Weights of a small masked image model.
Model: 5.72M parameters, encoder norm rmsnorm, encoder activation gelu.
Training: soap at rate 0.0014, 10800 steps, batches of 64.
Data: 195000 training examples, 3.5 epochs.
Rows from block 8 of the encoder of a small masked image model, named by matrix and row number. Rows with one number belong to one neuron. Each number is 500 + 50 x the weight over its row's rms, rounded and kept within 0 to 999. All counts start at 0. Numbers have three digits each.
After each neuron's rows are labels from the 100 images, of 14976, where the neuron reaches its highest value: "top examples" is what is common among them. Only what is clearly more common there than usual is listed. The data: photos of arthropod specimens (BIOSCAN-5M). In brackets: how many of the 100, against the usual share in percent.
# fc1: MLP up (encoder.blocks.8.mlp.fc1.weight, 384x192), inputs 0-191
# fc2: MLP down (encoder.blocks.8.mlp.fc2.weight, 192x384, transposed), outputs 0-191

fc1.305:499537434424482534484553441534509501478520429432469517492477413445497495456446486415448553395570479542455453476440478518487445487430464515493516507557418463491526619468523466471537515420510462542479457477451455604454523513434550522511480478548465522549477518489468448476471498580474415487445607493518558543491460411399542604515379551563462558467471570453563505507398428524522500467576576439501559409466415628421560515468505490527525440572536531434536551415574474518501586486504478515586509472426502498552500496483560451429407530470579559512458505488503427432487415522493477501
fc2.305:455484584524436540436433469352554567461457555518569500540469454523568480534533527581470428566480470553423455590499560531557577534559415481532559503435536451515498419455526462529426546459502449524481539577433575482562555505474514489515432465490552477492505604587486512485541488489537431479552427527498498464450445662513534493413621518472528572542557444499444552464543630503545498446467464538483491450528513458480484439530481516531383441495428551489465508524515467473526509468539510546437432594493405521421472505483463486580446461504451519465496507524473572530487485546590562557
top examples: order Hemiptera (38 vs 11.3)

fc1.133:589521466557432511599472530529582627426447492535486559462480494432467528525449468460542539505526472592554558415531579526462553549525481516472549387567574470523447458614507489426474551543527577463426492496434471370523527559490508510494574482523469519494574583465533596562447490436508419437544523510484492503525589486523493504467530527402581463473504453534527557489535513424477451558475397495550504462487496499537478502578567472496544535500454574469508491456521568485644485544535497562573591475560446484512437572473552580473531465419566477486571507543527504441516561453464449461
fc2.133:483522509462563500388425491438445444495574474424541465525542551471567406500530544534492522463515519459390414531497436513570440515472518565536487573401436503579557558434425565537606553511450439543544453506487540549542512440580514418492446559534566479494440454566473535491547573547507509591411437561510595443499404489497465550505500432583476570501466571471544424593529442557461485450474538501495476532487545516446517473483479424492438420527520428473426496452536511537408539484487401432473440464456544566486502437610534438496494429486450523497520447479408519512496545540499503467
top examples: order Diptera (61 vs 30.6)

fc1.322:433534472532442556481491474578467554504447542445541450531515458493537532515513554611494556496475543508489459584545498493507519490458411489477496458540506556409560520536513531378480590558532529467596524527471554567549438511507441446486453560395482529406480426535644556505574470528486543478476496472492411497475435514504543578578540455507435579526492569468446479450446498516479523442483486458501527533545487447518498454510539530470439543504497535571538459467469446655389562417561428489591493446419544463566461478518447435504483517566470497519346571532490514463431555491593491527
fc2.322:539448481412480580490453480591534539510574519480410527549367486431469510529438503453467491509501550520473529477598543532536462407585525516484557539493499514525533584414452376585488502647526544508556438446510530513556490487489393524544441448566494468518542511535436492515462507496519468542543550537477522449581535477461473448573429567559508439533479379517537530542513455496576544537451483473510508550566578518517417491481491563450499448503488500520485536476461500484479498543525522530373489522467564473428482422433538436634528470539528444451541483373512385476573487460493430450
top examples: order Coleoptera (39 vs 16.8); order Hemiptera (28 vs 11.3)

fc1.8:503532556478608502413443529501532497546506422421559519442499505520496571419597588555465538510541556449480450404545474433558550363523561424557515505631470535592433492482559499588506488544530584554470531503495450478581477517479452543419486440430436487496476408524474454457515460569497548547518567430500538587504531594487535497592471531463497569511508464475500517515464444594510535397505537485469441412539542474405433482472473639498544503475481479503470483554458481432457594558531465511488426419515423533502500458480482439505510464531538484489514435466472432529513441578536473499
fc2.8:422434542509529524468554452539449516498366537481499474566572547500508483553506495440447416524468547589494522472537535515597546487447449566490458479394594508479625490531540470478565505496470455505471583513457507433510532438559525468523516602566557460449562617496468497592552563434492438460504380453428480411433437515485468538439536470507520417507540556534537439564587491450452501523478511400468400521476478494525502470528511436454566532486460463460467462450562511513458508506597529487503544579540460523524532570485536489475462530466524492516529526435435671503549464413483418486
top examples: order Lepidoptera (31 vs 7.3)

fc1.227:495473439428516498461511465508597533501435540402534547525550426483441409315541545559490560552550446404393580433566479469513536457492483542459501464608465427515506583443433495498440522467463535520519436519519457445529478491554541445498549488476501478478567522468509463449529555478446553484427507425532455569528511596530550448374464518450448532576529422471534512477407504586465560482577512482550522517388578542538461519435536478534558540506437481568630477549443494483544495518457505489471490487462477444440437479466473465537591469495538533552509472492447478470501469437449403489
fc2.227:395503477552432510487573465500442581508529505530491546460551497613532459387485588506476541432538467403447497510446545497432489543500526590449496464479537482488508572524498451548495468498389443457417518469417532397489413507555466514527527484380446523545450474553494413506432505497562573482535446528514451551531553428461512547508470584458545563492538524447500406483418470554544411491568503423473458447384545556526482512379494522450562487457518576637482451429510471464569555486517487459527508514565431462539467441508485437508541436538522490538497605495507567503445493513572502456
top examples: order Coleoptera (91 vs 16.8)

fc1.372:468498515538456548425508502483490439466433456406474412534587558483442512504539513548507431468493531442477479414552537528541507400539485622455395476465488585459480409494526566539623516473491477502547436452467535499441494533505572430488421464518442533539508562454508462555466474490535486598590578448441591463448558514605423549466411520535569518548504491520430559554479507501577606603514495556514476506556528481501517567484462633508500526558497547503416493512523530457498480468585493565480586562538507403543568442534513486564502495577449416464497483444517555538508434546472493516
fc2.372:507539489428473501538430511591492558532532554538536563497422492502463485507522465477523587509548482528513487570433554463445504593426498440533543475489513454630506611496477438484430468553485499477518594540550454488532451492508465591545569545444574465476482440488519528552557558549533492371466373579495367622530435510396500478528576460486474436418499472551559456489487526491447446445447439433517510549469486487550526430534519445492525459535489475491588557450505508551503495488383520407533442435482491513491398558497479464467510502408594569500516490560474461478451585434506451469
top examples: order Hemiptera (51 vs 11.3)

fc1.169:450451522356418460540416565583562500526456512498530483590495524545502509536478500510482545533498505524584477470516475506463439523419338515452549418591530410488471496488398492469565550522422408429458493571533469505528422396533434486494499453555437498407450499496455563535518539472490459473465502493515497499531461554433501479486472459471569467592511572416505518543532469513553531474589493449523489514590523466449512525592531469533459539588532504495490483483536468645509569476457471541507415571442432473572569533584520431493535491481504497505445538615417438520529492584557519524
fc2.169:503511529531570536524502412409411501508521469471551510463468441492466509447485502467478403497578492525461516555514475479519547489565650434610456549383514547546491504529557535523442427507528601545544468468450467566479558531485568465484465522399576468609538509491462514458457445507533526504505510479553494478491461508562535499512521622517393513458445444561555459488477519477423463576502443610487576486455492510564470492495463591484488529376442564515528565466439502398442426516578556458483559502531532459390504543434513545519438481515445494481475462385567545490514427415535552517
top examples: order Coleoptera (45 vs 16.8)

fc1.264:480549475460477518442518444541562468516454420512481535521520512462538495562523555461534455605530530502411525468575457495501596479507560565500497387627517557541509535467524528479436501505483373563579414516535499592449492580498544541553445444524533535493538472538459517619571505485529426473461562471448510402587514590474457584480500525418538506432493544539506555563502626515484411544441537528534482491489496390591506486547587467482534507484466465467482428446530483460598486479480507504491452548548498521548532478624560565505451567504582410491510513462510473488456478543383427513
fc2.264:479435484560461499565498549484485482451494549491511467567478443478479552460524449550560432467540519538510476497508483521463450492497413497462555591385472432513459472513476471534597458590484563392474570517439460413476404401498463533406616521530479490549422517508544490433410548476507555466493397572496471561442517468471505480502544453540501486513444496459524506468512401478451596468505508407471426515549514633373530478493443511543425477507515504504486605543508451545482485539495533416462624514467531564407562606384414483527569513459464537453540450491489515537490457462519489498
top examples: order Coleoptera (59 vs 16.8)

fc1.209:553502444562544499577477574441400501484470519413668520542497561541511544545424499467510553457493520485482454518417499548522444441479533490475561455492394478429490514530415466582515442480579525545639558535470464446520555519598390549482418571555516455418481540483449475478416447488558472541543465541552570560539481505468544554512444538494573493487484472422535445520524461498513502518536526381512490419486526540504557533522475558484493444405454519563540502511478518510580502481494583449527501470434488515528542434527542447487425525547571478478477463624459486590570507615581488493
fc2.209:457510532497503497456581425501560447545525497492423525491491461446478505395545547484517385590578522507544479539460531469408560596472488501464518533537578459506453586464509513404453498498442468404425411384473530512597466450505637497524516496550500505603590490499560486520511520513428521499504549454391464520481444484455582447463559484498487578405440511409449588430446480508484554475474550540459560534529471473510411519474508470512428513555565542484504448421520527424451464565563436466517490496582416521449466606542441484467495440491409555538461521493494484502498429500505529583
top examples: order Coleoptera (45 vs 16.8)

fc1.14:493495521492512592490485504582501431460479388586564579448524400441610434554470414523488503519481496510476567435519427456490560470501559511426480555509451541452534461534539519438551490505487526546551451522495512585560460643497506572494503510497541506486473459456518387591544555534527531440539546554461640455537528549520546500516424489514562465533491533547457604528468483599400581465496567453520516493461553479574468508556577495494423498567545459509458438525459557504511493505529565382482596579550490471508515495588516480438441435534511481548525398459438471530589476503446543504
fc2.14:552486483469516437502551438466550471590539604421453413502475528633486552456481536384503513495542508472520466541558584516515486530501415510519511474486511480531456528471569483535435492471481476448515544500516459374427590358490444444552559496515423457505497511548504558417455429485483484599471434460548336516494490415455418554542574498510503502484455452460572468429548508397602439560468439505505489527568488483465517488538483532477541498493527498566530520484516457491542507551446445507558463484481477554468521483389498576537570579494492473418439506534532538480413612473565432489
top examples: order Hymenoptera (48 vs 20.5)

fc1.151:546418500493411580443622534504469474442653493462468519494494557492513523494583453550512525565430488440428505529570571560416427555439432403419393497490525505606496526511505509480442535560438535495512579531529413475560454456481553484457484558437534602555485432589469440591442474559513539438412500470562413455512499439548518465560542508512436525432514491475527515559478537498482513469449471559441515509493544500510446564501474501506475473524512420462584541546457569525501510541523417512412558516555495527527480557462451517522523472530447414544508570492469416593482491467500393431
fc2.151:511552503502482588490475463510532549533495490529476480553517457516505551657464482511532509450539502565588515475507461398570491481546399541637597520520507389511504501479446482476600475487522507519580460467479455484487457458522585525529557511530504469449567553495530577511616532547420462393521507463549458453441576547531385463500539469432412595546493522548466472478485472467457516575468458490567404480535454484589479438430495494552467584526554477448453548493433457481448455399545589530446479558473534473478543573495463511525434544505488540369555462556488543553582465501450485481
top examples: order Coleoptera (49 vs 16.8)

fc1.173:581461429498555520453550485499471560508547477465448435420520562476522596475563466479572464505526506503463492484402465511479554414537539503501517409532497545470489459489448523467519478551457475495525480500415502582582542484421513469447491546450500410456522446481506590557429419450506527503531424479438518413535482489465568577500574416566516534433471492537474522503412523489550494526513551566552513472518508500479456487556476564550520522506576520575534531572349529436528668513456540502521547467625429481494376543461535498495520528461573454477466545539585345469452452480485564548
fc2.173:412523518414413506484530490457583413540511573531456576589534460473431465540401523524423529511416503444551480444553540508526512589506520503534537549517501453573603465531572501594495492472515502484540465461573517441537480543505539508589500440559448562518438580490504479481538545499473430517471516497529501579484530563457467459459472523480493487523516510525521500483611471554518501438458412415472458537467460537528530477470462487490469437595454484502492488390610400574490398456569556461497522529368492495522559446529419491572434519521400502563449493566428635548502591509504471444
top examples: order Coleoptera (38 vs 16.8)

fc1.187:530468589479583456438563439492581503548496450463511552470538611442514485518571453484539524384500404490495402426467542525439567525485478443501508482451486517372561505452502516543479504450484510501533556610462489442525501523531535555349528548526463454473437494517500510515606444537534514444502494507502502526505532473492486462577418464553533564495489471536386458469596481526455506554500467528471416373420428439439503501497484536402494466487442572506491423532598510419503571422515528533517485452501450424595558426530473524557492492388501488472526462498505402525549493462554417491
fc2.187:468532489445492486527469580511520496518521501468462483501564482541450518469436526550450472548453570561445608479531395481510434447509504571509452540526515405591513491512574521489546574536428531541455507466508527536541450494539455436556492495485509518499574530544500503454522510404540392543481510487497497529513487571469550480400558580451420393526573512478576466531429451497581618397484507498501514615520575536510506550459455503514492530551506409503492432494409428587324514577494447530463503502501524525400413415499557539456536524559528506551420560442539504436475447481442532585
top examples: order Hemiptera (34 vs 11.3)

fc1.277:487563499427507526449605513544415522498455440478483474453402571468429574568392476531521489507541529524429564531574476553476504431492505508449551538498614385475546469500453374549469481438538569555462590461501488503539427533517500542459419440507438494493531566540542437464480555453479511455468534574440390498529453394440414465507444453540501474495454421484531549487476511498517558517494490503413528520532511511457567534508476463559467507418425407546447498522604429597559377446577545395531492559413535465483512501509505457533498461441574500513487456472455497488536556479440508465
fc2.277:464504456551481452543394482472533480518532492537514520553546401646588383441596522519473520539460501521546503500486495463528464548481552516524470523542330545481428557470540485378465544518464485472523420535513557503454494448471510438584555468436531472550456478497443513450521490511550535504530549493579627438506492599609554564458600539436490528490482470438484485453434474474556437531432497522606489521500475489545505490510579550450506528552568588399487573518494555437459638546489461527482548373586491571480456505489509473471483462481481496517536484540555493523442487474544483513
top examples: order Hymenoptera (47 vs 20.5)

fc1.156:470551475430562421515541566480567518517560491477589485505602560478517560503466507525502476553567515444540433468491484508511462552507475507528528469445462509538448513552565624545430375456485488421399445451490444446525365507501419493445501574487533504552471392558534483445528506444453503594496421514508506439444469502477394463457418519530435554500510504531522410477492520555560455481496475489502503486462498510532496351447478523571497561522515537478450545418461461445407543406448485471417418444492549469466585530570526516435456537481501451517473591385545503545571550503529449565
fc2.156:533510509571524461503478441473416540442463500575477520501432459489485509517532543448514519477417498520477521513446466522468526500444529517517515514596471549411551489471459404544531632500556527518525511579497512455509601536487550441508512439524535449447484584453435454570476479565561479389545581478449481528580632464471561517527565473493518432462524515497522468492524464460477524501599464567510519418481494540467460577543506539422588474459463441559592453556591522546532473615484542500507523582493514419538469441460394498602523363520524465513481418623449450465489420514478486409
top examples: order Diptera (68 vs 30.6)

fc1.309:552435423482519498502619527555536468559552455522532533470541551486485493528520478449468438463526410484486476462519579498532481482509553532432465432465541518429505501510561515534476514469537490460530559503461569533453578460491557416419511457513624511475544449557538494501479425426434508469651335485430558418498583540532473439499513516543485484452472562485505516514518564460571445591544552609530423578483477510484519490506573423479477484558540511481469504448505581462545449593524480537497522466494485449500443517458612581467499552527579617370488410456482521537465512518587441481
fc2.309:467621566435545519494364503471447520512493544432463549502492488533474480523473520506478547485382580462471490556476504582515543529493449445579500528535558540577562467511503468447521459491436557514455509472558469457594478501493449576567518518495501417535424526422521527479507572534605461549380567490534413598517485494470488515544503485542573503566529456506501437481505387570454527375515517424533554438525578460520494517462400561559538486455414430573534468563429403587423516462427569483514534555536528501476512457569457458543477494469508439601485519499549474481480531483464605518
top examples: order Diptera (63 vs 30.6)

fc1.166:539506541504530498609603531495527563517533549462470546547501569524469459473554501430558485528434462564452462446481564526493575628424501518542510436499511538492507431479538485603497552483449520546570522593402543606469517615576585455520407446548468476456488472494573482405466546522489581561496452461528474584585525505377500524553561470529483502485414455520518546448552573544508460441492447453449530452567484525555488549543476558454455438481512406444499476515474488430619496549505522459547452502481463445477444482448488547511529558547568459463582529513450547556444545577516399462
fc2.166:487520464453528471407441462483475498495478486443511466516509490457497600539433469540454489452596536453482549496467409477440522352584437560472569504495581480523470544517498524436558399480491490431534459426530465345436471422421447499489559543450479525518537483584449547486506461399516441490434525464485507472343546485626436542411493479561533513480486491506492428490439429460474542535487592495449506521459515560424577481491470479610541572540456582547507514467493494526401518462526515556499535506442504512513512449544488520499545442415486529513456463550579465457588551408513513548
top examples: order Coleoptera (44 vs 16.8)

fc1.52:577549547469498512445486461533578490405520451512449436512557501461522468488612625525546480451534466521433483492511398606502476533440412509442567402539435500519569503416518518558424489535459444470467551486482515500520471423529501426475516515555433488493483440518386553541488417492514638460539523600478489471494482488510462559536486520491437445515423490477547466443390541492580558474420527588558565534465443476481562504456545476557563485564441523556432560474481430542496486464502497545514601544491417390495459435516512537432467547534497533467404445540470525543435442489432515573
fc2.52:429478504529436539610486518444508472549420510489584589483468488475445498569433443522426502565493443515529485506443507394484476425553576456580392515563479556491473469549464447504510485556537552629549433534530528507520460637455534661510482501426445442472460566527586479471559464543517396492495481432459489511508550553428572437475549511513467580569518517533479469445554527550435504486447482469559471473587539475537451496510561509503508485409477493511593564484492515478529586464531489413498438461500529570515475545447505465593499510471468404496574569459504433488550510579543460425
top examples: order Coleoptera (58 vs 16.8)