Weights of a small masked image model.
Training: soap at rate 0.0014, 10800 steps.
Rows from block 0 of the decoder of a small masked image model, named by matrix and row number. Rows with one number belong to one neuron. Each number is 128 + 24 x the weight over its row's rms, rounded and kept within 0 to 255. All counts start at 0. Numbers have three digits each.
After each neuron's rows are labels from the 100 images, of 14976, where the neuron reaches its highest value: "top examples" is what is common among them. Only what is clearly more common there than usual is listed. The data: photos of arthropod specimens (BIOSCAN-5M).
# fc1: MLP up (decoder.0.mlp.fc1.weight, 512x256), inputs 128-255
# fc2: MLP down (decoder.0.mlp.fc2.weight, 256x512, transposed), outputs 128-255

fc1.47:107116127105126093174115089153145131105091179129126126115113082195139159099076127113110148125124108081158168096095128168130170138091129115154115140131129124111130137115146142150162119120129155137075090071121104132152091131121125122143068144126146115115106129058170142094094111125107105111136151137123132108114110114096153107095147150140162085111164128099129151103106123120146117136110
fc2.47:108106106133149175096156160166125151105174095117168177161134185108090147174130118127147124157111088145103143155133125077135131155151115136095102108122127112132104096136095116106105130137076136124116095145110119135121140144139119138159158089115162129151164115164121076150129149134141146162139082122124122150133144127191121141135129162117101112113133133090103130097104145133129125121157
top examples: order Hymenoptera

fc1.392:078154103135146157115129115136125056126125134140080133122124160115088139130110109105164111151157144154142109162103156147134106143123124143132199157139133119172162164119104133094118131119115131056125107146140142107109100115082124141138150114101112106089147128153115154107132109146179151149121136108119114150113124115121105137133150112105105128115119077094118113127157120156138132140172
fc2.392:103089157112156109153167162098142166132131148118153110141066140134132167110129135140154122115150138140105119123154106106127144125139148119088103099101126114108103115161132178119108115113149117120059142091078168178164138122179127164115108106153153144126159144115140118164128111115115114105133105130131157148141154133139143155105097150120113122133148200177138115157117152142099151142094
top examples: order Hemiptera

fc1.379:163089105120121157097145145103149155138147103129120160143155104106115089068117129152077134075074157131133133118087116123162128105164124170125113152126132112147145121129134152131176106125140144115116134122131148149164127101123114127144104142093089133155084102174101139112130091095092145116097130114099133096098151134133138149120133126132101139139093152155094129116146107119144121134068
fc2.379:123135125124127125131158122144169205143120159148138135108169112110124111119117105145139099099093154159123160113134157086114103149142139088124141076158149090111104105135152145117155146150084134135156103097129180165091134146172168120121177169171103129117140157088111148117125151174154092103135135117158160157158139146151123102132146134168143123101120129126130149122159154083112158123158
top examples: order Coleoptera

fc1.313:114125142129108102116122157133169120139141109122111144158137142094115153122131127104098144152091135124117127083096113063116124134147102125123113133119109132130126142119153147130099135153108133142102121110150149159140137150138126136098141121145146129146133081133080155131112130133113113146179137122101129134108112109077131132125116090154120173146113151153136122155070098120113114122144
fc2.313:130151124134170121125144089097089148109117166138155137123098076180135125144088131109148146109142113133144141175154137171169107143156121154125113150136143098157145134118109105139118108086152104131124131132127089137153088083106154128165106146126136145110138168120147103114166133161144138100099082143120128148161139123175158133141136152113108104108141140135095114124201158123108157097079
top examples: order Hymenoptera

fc1.326:131127143118132118119097152130173107146138131112132129137148117155160130150103130141096141180155145137116163104103090158115167117126158179110168159083091135105152103160163139165139133126113138142089140075139153138124120112153114172149109193138121114119132122133122117151094138146119153101107131092129131106112110124082136113094108134113127142152115063169124114140119154148163105148109
fc2.326:078135138115141090161140160140096136089132139136164136098105124141115114113120113125148124128113122156142095170124148137156088118158143092135103110164150129169134158132097124105131109113097116091156121129097135127137154129135167094091133078145114140117128112113153193132137126123113116156127123109128142148166152130153161139145148123167127089131128212118151130129159124146118155117142
top examples: order Hymenoptera

fc1.465:215174217159164084166136112119119103090096120155156153115102064077070158112120115102142121102097133135178149117102112132110106096114119143114177132153125136136114120150140142122150110140115122065092130103142126116098101137122112138120081156167113134133157144123130135142104140145142082142123124170132104155127161115099118123095132122143124119105161151101156128117126158105149151138144
fc2.465:195166110144102160127139155116129148158169176106138143102116175173212081122151158146090150130176135094109067105117158118091159140128093102115089124141148149100149140138136119130129126093141115131123119150105122130150109111117123106111149108138112117088121087123130116107176123142125120143104074107115099093114107139161136089124106116157115144135097129148145123129132086165069107140123
top examples: order Diptera

fc1.68:096128153093150139114101179162161129184133149150134157103133150168101141131138132079163145112127176105137186140081076157116112141126124087157136181114163139106097117134085148136163128145149119133093129142119173139083124187142116139093093129102103152121142088133084090146140132114124159153161152135170107119108151113093115116116115136172103111122094136120116112089118129122153113142115
fc2.68:090153131150112146178136104148108134087116082109134115149166109054131080137137086125131110108150116130165142128131173094105112119134108102134129159136146129107111129122137109120132075106142154118124125108147141071145139136152175112156134110119114083069085194119114119103124146160109117127084133086113106126128087116154114134127149144096112112114146153154100122157141162111130171168135
top examples: order Coleoptera

fc1.2:119142150148109129150079164147100148130153134133150114143093134138126130137137130170102160120107160121177129110142097138147073103113122128207147143112095120137175168118127140132121147149124145151144102074150117155142122135132106135093132160109121133111144110097145168134170102140151151126133136097137153107122097104108107117106113130121124114138135103099119096113166169113128104146053
fc2.2:117100104092133142104167100119178111131108138141137105119119108126120143105112142079171118141162087148145129170077154135120164164153136125104127137147124155133050121141156121106146125119088130141090171162084145104143158123122154097159087118105135114132142108147139106116097135134127088147125135148142140178115150115127158134129165115098100161109121160140141118163107077155121145130167
top examples: order Coleoptera

fc1.46:118131106187104098143154149137097119083140167112142112117132122149092162145152155156091102125126167113141145148089074128138122113049146136129175129144129143140157155112123117132120110104101109149113124149117127129148124112145093128117147138120095140138156118105119170134142148104111121136142122100151104113121119137110140121117105081102092115147136107113100167175140098097139112117202
fc2.46:151121128087187141147114153127146114177130121109118158161131131124166114123093127098127113129139147144132081118131160100100130123151145077117127149115180116139094139194171128135139142150130102103155133116137158158108094134151183119126107139163138102118155141157134111117099134128119128133108122158133147168157112120158132093132156160100137174126151147126145150132134141183087121131087
top examples: order Hymenoptera

fc1.201:100129112132149156081114085137138176095104122151141119159129078092133085124128127065128162113171142119121111171113153102122130156141163108148149124103169143088139148139091132140107123113092146157118127096148097144120101153100139147140119135145106147123129146104100117095171155089156118107113099128136117132131125107113106138116137159152120110096146131080154106062113088113141123082096
fc2.201:128105115148109136141157144160088094130120083132118124146128117119103146115090177180143142136106149115144082105114124154108135163166100128115065099121079084136180129135161176104086149149082107132149127162127140127099126121132136079119122130090099151147132131102143173144113109156123123138101138116114142134130128090151121147153132126128162123113093096118106127154116098123052130131147
top examples: order Coleoptera

fc1.310:132121140157120092144114128148092097137121150150095094119169096082111148133133137107143085150140110132139124118093144137124119120109107133175124103133109136119120122151157162142155158137158125119106093147143089155132160091088129137142122104148110140060210177136121167139131082153121125140101174157143116103141132131095102160097125109123194156133107114141124124132135137121142131102099
fc2.310:069164093102136151111114129064155130112124109151138151130088133150151115143102129138139117140131184121119108140144129140114158149096126115134124159105142127181121107123096081135121106093086137116096164122105150120107116176179149107098118152161153113126089111138114096128155172108117096112175108101131148144153143115186132096161165156117123116126141171124111151141115109155126113181113
top examples: order Hemiptera

fc1.219:108136146099140106175148125114152181133138082129127145192108108089092099101132121128147115150127114155189107135147166139129076103143148150125131139075169123133112135136118136114095100148128193070081098139131152156096140151120160128174127146150126109146112118124139122153157106129138088145106144056116114140120120131093096096103095099097122120111114102087140123128175129144099145086108
fc2.219:101153152173158108141090142139117157105145120147116121099175126142161136170113113145133093102160093122130144149112137138132113122124142084162174131171116125136148128130148127115177152100153089122149143154132134092143099112102116126081147152129122088145152133136142137162092125097167148141111150160139144079148136095167156115171123124111160118134186128127121156107099126111177110152160
top examples: order Hemiptera

fc1.300:181143108091093114103157115116124124190098142092126159087099124176136098135138156170182153101130126123159133113110081140188086090109096088159126149126136165124113110170122110132125098106094112118090093116111143144093120123136125148130149142090157103141140100096110137151127107117104126100155129139106157113122152124139147120138123137201139124133093134128179161156117146138149116136096
fc2.300:092168130181162123135088170128125080095131139172154121119105162125126112127134074156084102138114105141172123152094142115116124106111145107145164141156158137134100132117090126114124180142160155122154104133123130129142085144153102146120114114119104132114100138135125120134115141079116145128130132139184120169120078166151086133111169123111122128148184119134092104106089133120145118092163
top examples: order Coleoptera

fc1.486:165106116125126127152109121128129129140120167149175123148103153109154089148141120130126122156127115148157123164137111141180131121152126137125087128079077106105162120162102129180112140106138116061154125131141152143129082118142100114157151151124123111146129101142126142119114095129109126134121127105133098079102117097127121109147105131150087122096065148167131091176111134113113120154122
fc2.486:158132146129140117125174175114089136096172119106109145123168111125134163151128133171152136122135138156130133091087127134090106122091097137109124124163145128102133157100117154138147142123141120132064159116128122130139105103118141145101143133156140113094121127109149150145115126115127157124129157174139157139132121122161100135178156158056164132190172097131158108131123148129127144092096
top examples: order Hemiptera

fc1.3:155112152138158129111095136101137109170158135106140099145106104140091160132119148119187155163085132135117130145112159120159127132138101128099121157075097062112120145139109141125113122116164096146101123148136165117091137127143119103129124095089127138119085115128116117165084093126151124133139136093163134101108120153125125149092082147123128121136101162126139143152144139156110138106154
fc2.3:106154128109125128160176147100123128105142158178095136154124131131194132131134116153112118119139134158144110130178102133108101093121127106155156110147109139103145120120103105110137145115128106121150152146091114157147125141108117182138134144184132119145140158110125107119104095131123088145105193127071141114181125100114105146177159128130104143098148116114140130112086120127134121160147
top examples: order Hemiptera

fc1.430:131158122086160157115089084125150139068127169158142163141074151080112102146112120110085147075150152128115121156112129087131109108124116136098164104122108094155129121153121083123104117163154085155103112140110115118139106161143107158123152121114155119125120142105137120152123136094141134158136127114100146099090083121120167099143120112147145093144067107101132103115137161136140156115111
fc2.430:114094113169101140140140186123101095139154136092131113128185142140142113110154130132175098172105079151125123114102085151089115164144128101190107137125134168100107129104165148115160137095127153106175156100131147132139195093100151118135108140167123148119128087148122131100160100148116145117122103131135117162140128134122113156111136133113135163120138121140126165165116092096147111129148
top examples: order Coleoptera

fc1.481:138135132143127164100151127133131174136123105110100122133136058133128126081128110117146115100118116127106120155138112141172084104120166145154135074123094127115082163135146154111137090115142144131165109086137146151146080141103123110112115145095118127110100091131155116177148151110137127083138138168154125099147125129099117198143112110168171168148103140126145130112141076146139072103111
fc2.481:113134119121122095180138107155132131107090133170157144142136152131135115163143104111110155176108122124145140120104155145077160147137143115149135146110145124105208113071129099127142141162122140169096148179127119126094167132138129135149116130119124130149124159092082135112139131126152124166113141114108120145068111110169140055137146133103071094126144114099118083114117134148131161112142
top examples: order Coleoptera

fc1.262:107128156120143130120137121139090132135162135127093120129104152102125130128096146143067126184134114128153140157122124119151093153036145082145137113138128103144096108114135140153134125139098172156140100148120139135112116149137066143138099112112130148105157148114152131159132162152109137125148124097102131115068112133142135142120132155121104132112166112142118111151127115147126138113141
fc2.262:102129106149086099156133113143124136146065081147138129095129146133127098122146141124139129115141115113097124118141130109135163104172107106090147140126138151086155102163158105128140131134105114103131147088120133116166141080083149079120129149116134109167155129132111065132123134112152092111112115145150134113149128123130122090131135115118134111145123133099123133117132125118133130132130
top examples: order Coleoptera

fc1.479:108114168122109122133124121167101073140130133156133122138168101096138131129088111123111141117139156160188169101108114126125160144115117074145151072092100150155143160104120115112115145112109142080152113110156140117113179105097094130088130113139147156099155135152151151127127144120128167139104124088132134145113091152109119107112135092147105110139156116164130113139128129100149166104133
fc2.479:131149113136161132145140137075156153112145134125133132148119151166127137128167163123140119157138104106115126152189157120133131131125139145128119184126173162126138060133136146157097126162166107155061164094105112175136066147153119128149127166146148113134141133098140120145112105144127087120112118169128142133122140113121182156127114142127146136130164138124112155124135153121141146165147
top examples: order Hemiptera

fc1.433:105095121130131145133130147103104131118102164107114168168128104120122170108134131125150128117154151123141123164132113123108144135157119100136145134121109137113127099115138148112133119135115110144142130143096154135136115122132138164105116171159091146127065100162103106150105122083170124131123141122107141125147126140149057113082100141118170173131112147149149114098130108159127104127138
fc2.433:125145138156111099142118074142142081143126080122123117136129146127120132111114108103103111151115128160116148129132143128137115123129157152144147101120145120134140165135118101148125117137135135126100133121129147140129151095122103113135150098084119120120173139106134142138153123154090133096110073170123125129130151119123161164152174093146115102139127123091145113146161087105158172127113
top examples: order Coleoptera

fc1.138:116110121142117092133150126152077149127092111114149096116120168114152080140132120130115160101186109103144158140093116115166094166140130110174109091123126127117082127138125152146120124112109124130140102155100117129150135171113135185124103138101155103125114092072151122154103060125121124095148132150135141165128130106091128102116091127124122088133117099156165131124112069092138135103087
fc2.138:075147167096141102090115161149148108153085144098148110129105113117129106131136120168124133115099140118082162139121119154130112083125118100148104177128131145123164133150125082119166142134129114141150128112103129165123106166140141169128132126147149103123122141142143135178130138174092109168125111125112114166107156126122110093095193121169135130104156136081132131127153126093134136090155
top examples: order Coleoptera

fc1.6:125143155150115152119140148106108114117134144153102139152102100105108094128179113156153165136132118132163102156154143064163107113134119121132160137127117142111141123124153142128116167160153143106080131100101097169122120156149119116141152131152124120143118097079119147137125132125165116118079106131123106125108106097156134093075124114141072137105061081125160169150138110160127115149154
fc2.6:109122150136179117121139127160085130120124096152137125081159130127150148143061115148135090094142116129140127147124153169108134123102133111119152141163134124147108099129121157087167090112140120132127106121119135115157114105094137108117101140144118108128157142137120143164123126148127156101097103118158149141102142130130119153149157129146174128135186148138086106118122137086178142102115
top examples: order Hemiptera

fc1.79:112144171117146099140132120149116102178103093140124152166122125114121143134085130129115128137150097131155140132095122142132129089130142083094122088089102129092118093093139115126160123139163145086106111120119136138118138111111142112122119085106119124123148136108137132117172148111140110111140134056173137122147100127149094154150157125108151106165142106101104112121141114147104138107081
fc2.79:120114108109168122142148139126154129108127106111152133111124145156168130167178136163151159111107162122087109154135141108115127163165137123161120176130144108145139155136093114122087121162141119118138093116146129095107114145134114149121157144137143128152154120128091141126109114123144157145121145187082139112121147161095157155125079117131114124102130120150138134146113154166143119184182
top examples: order Hemiptera

fc1.361:162115144121129139130144164120105110131172146178117132153143115085120156133113121129157135128105117129160132165141171131136114169120121137111157149136121132149133150119184082158163117158093119116098099124166144105110195129122106110128136125115069144094177094134147152156131090142146114158149147118122139144114142161130118131120178119132102115136142132096126144128131109119146141169155
fc2.361:085149155136131162174138157111157155128122128114161132126108163138174129114157132169128122123173112110091131139138088124119132094117142122144132075122120093085105128131076174076124105089143151104159123135098132127132062111118130132133118149155196116145111155118095095136141147119101132098129103128168119111135109102141117135138064138124130155122120134168134131122111135110144128100093
top examples: order Hemiptera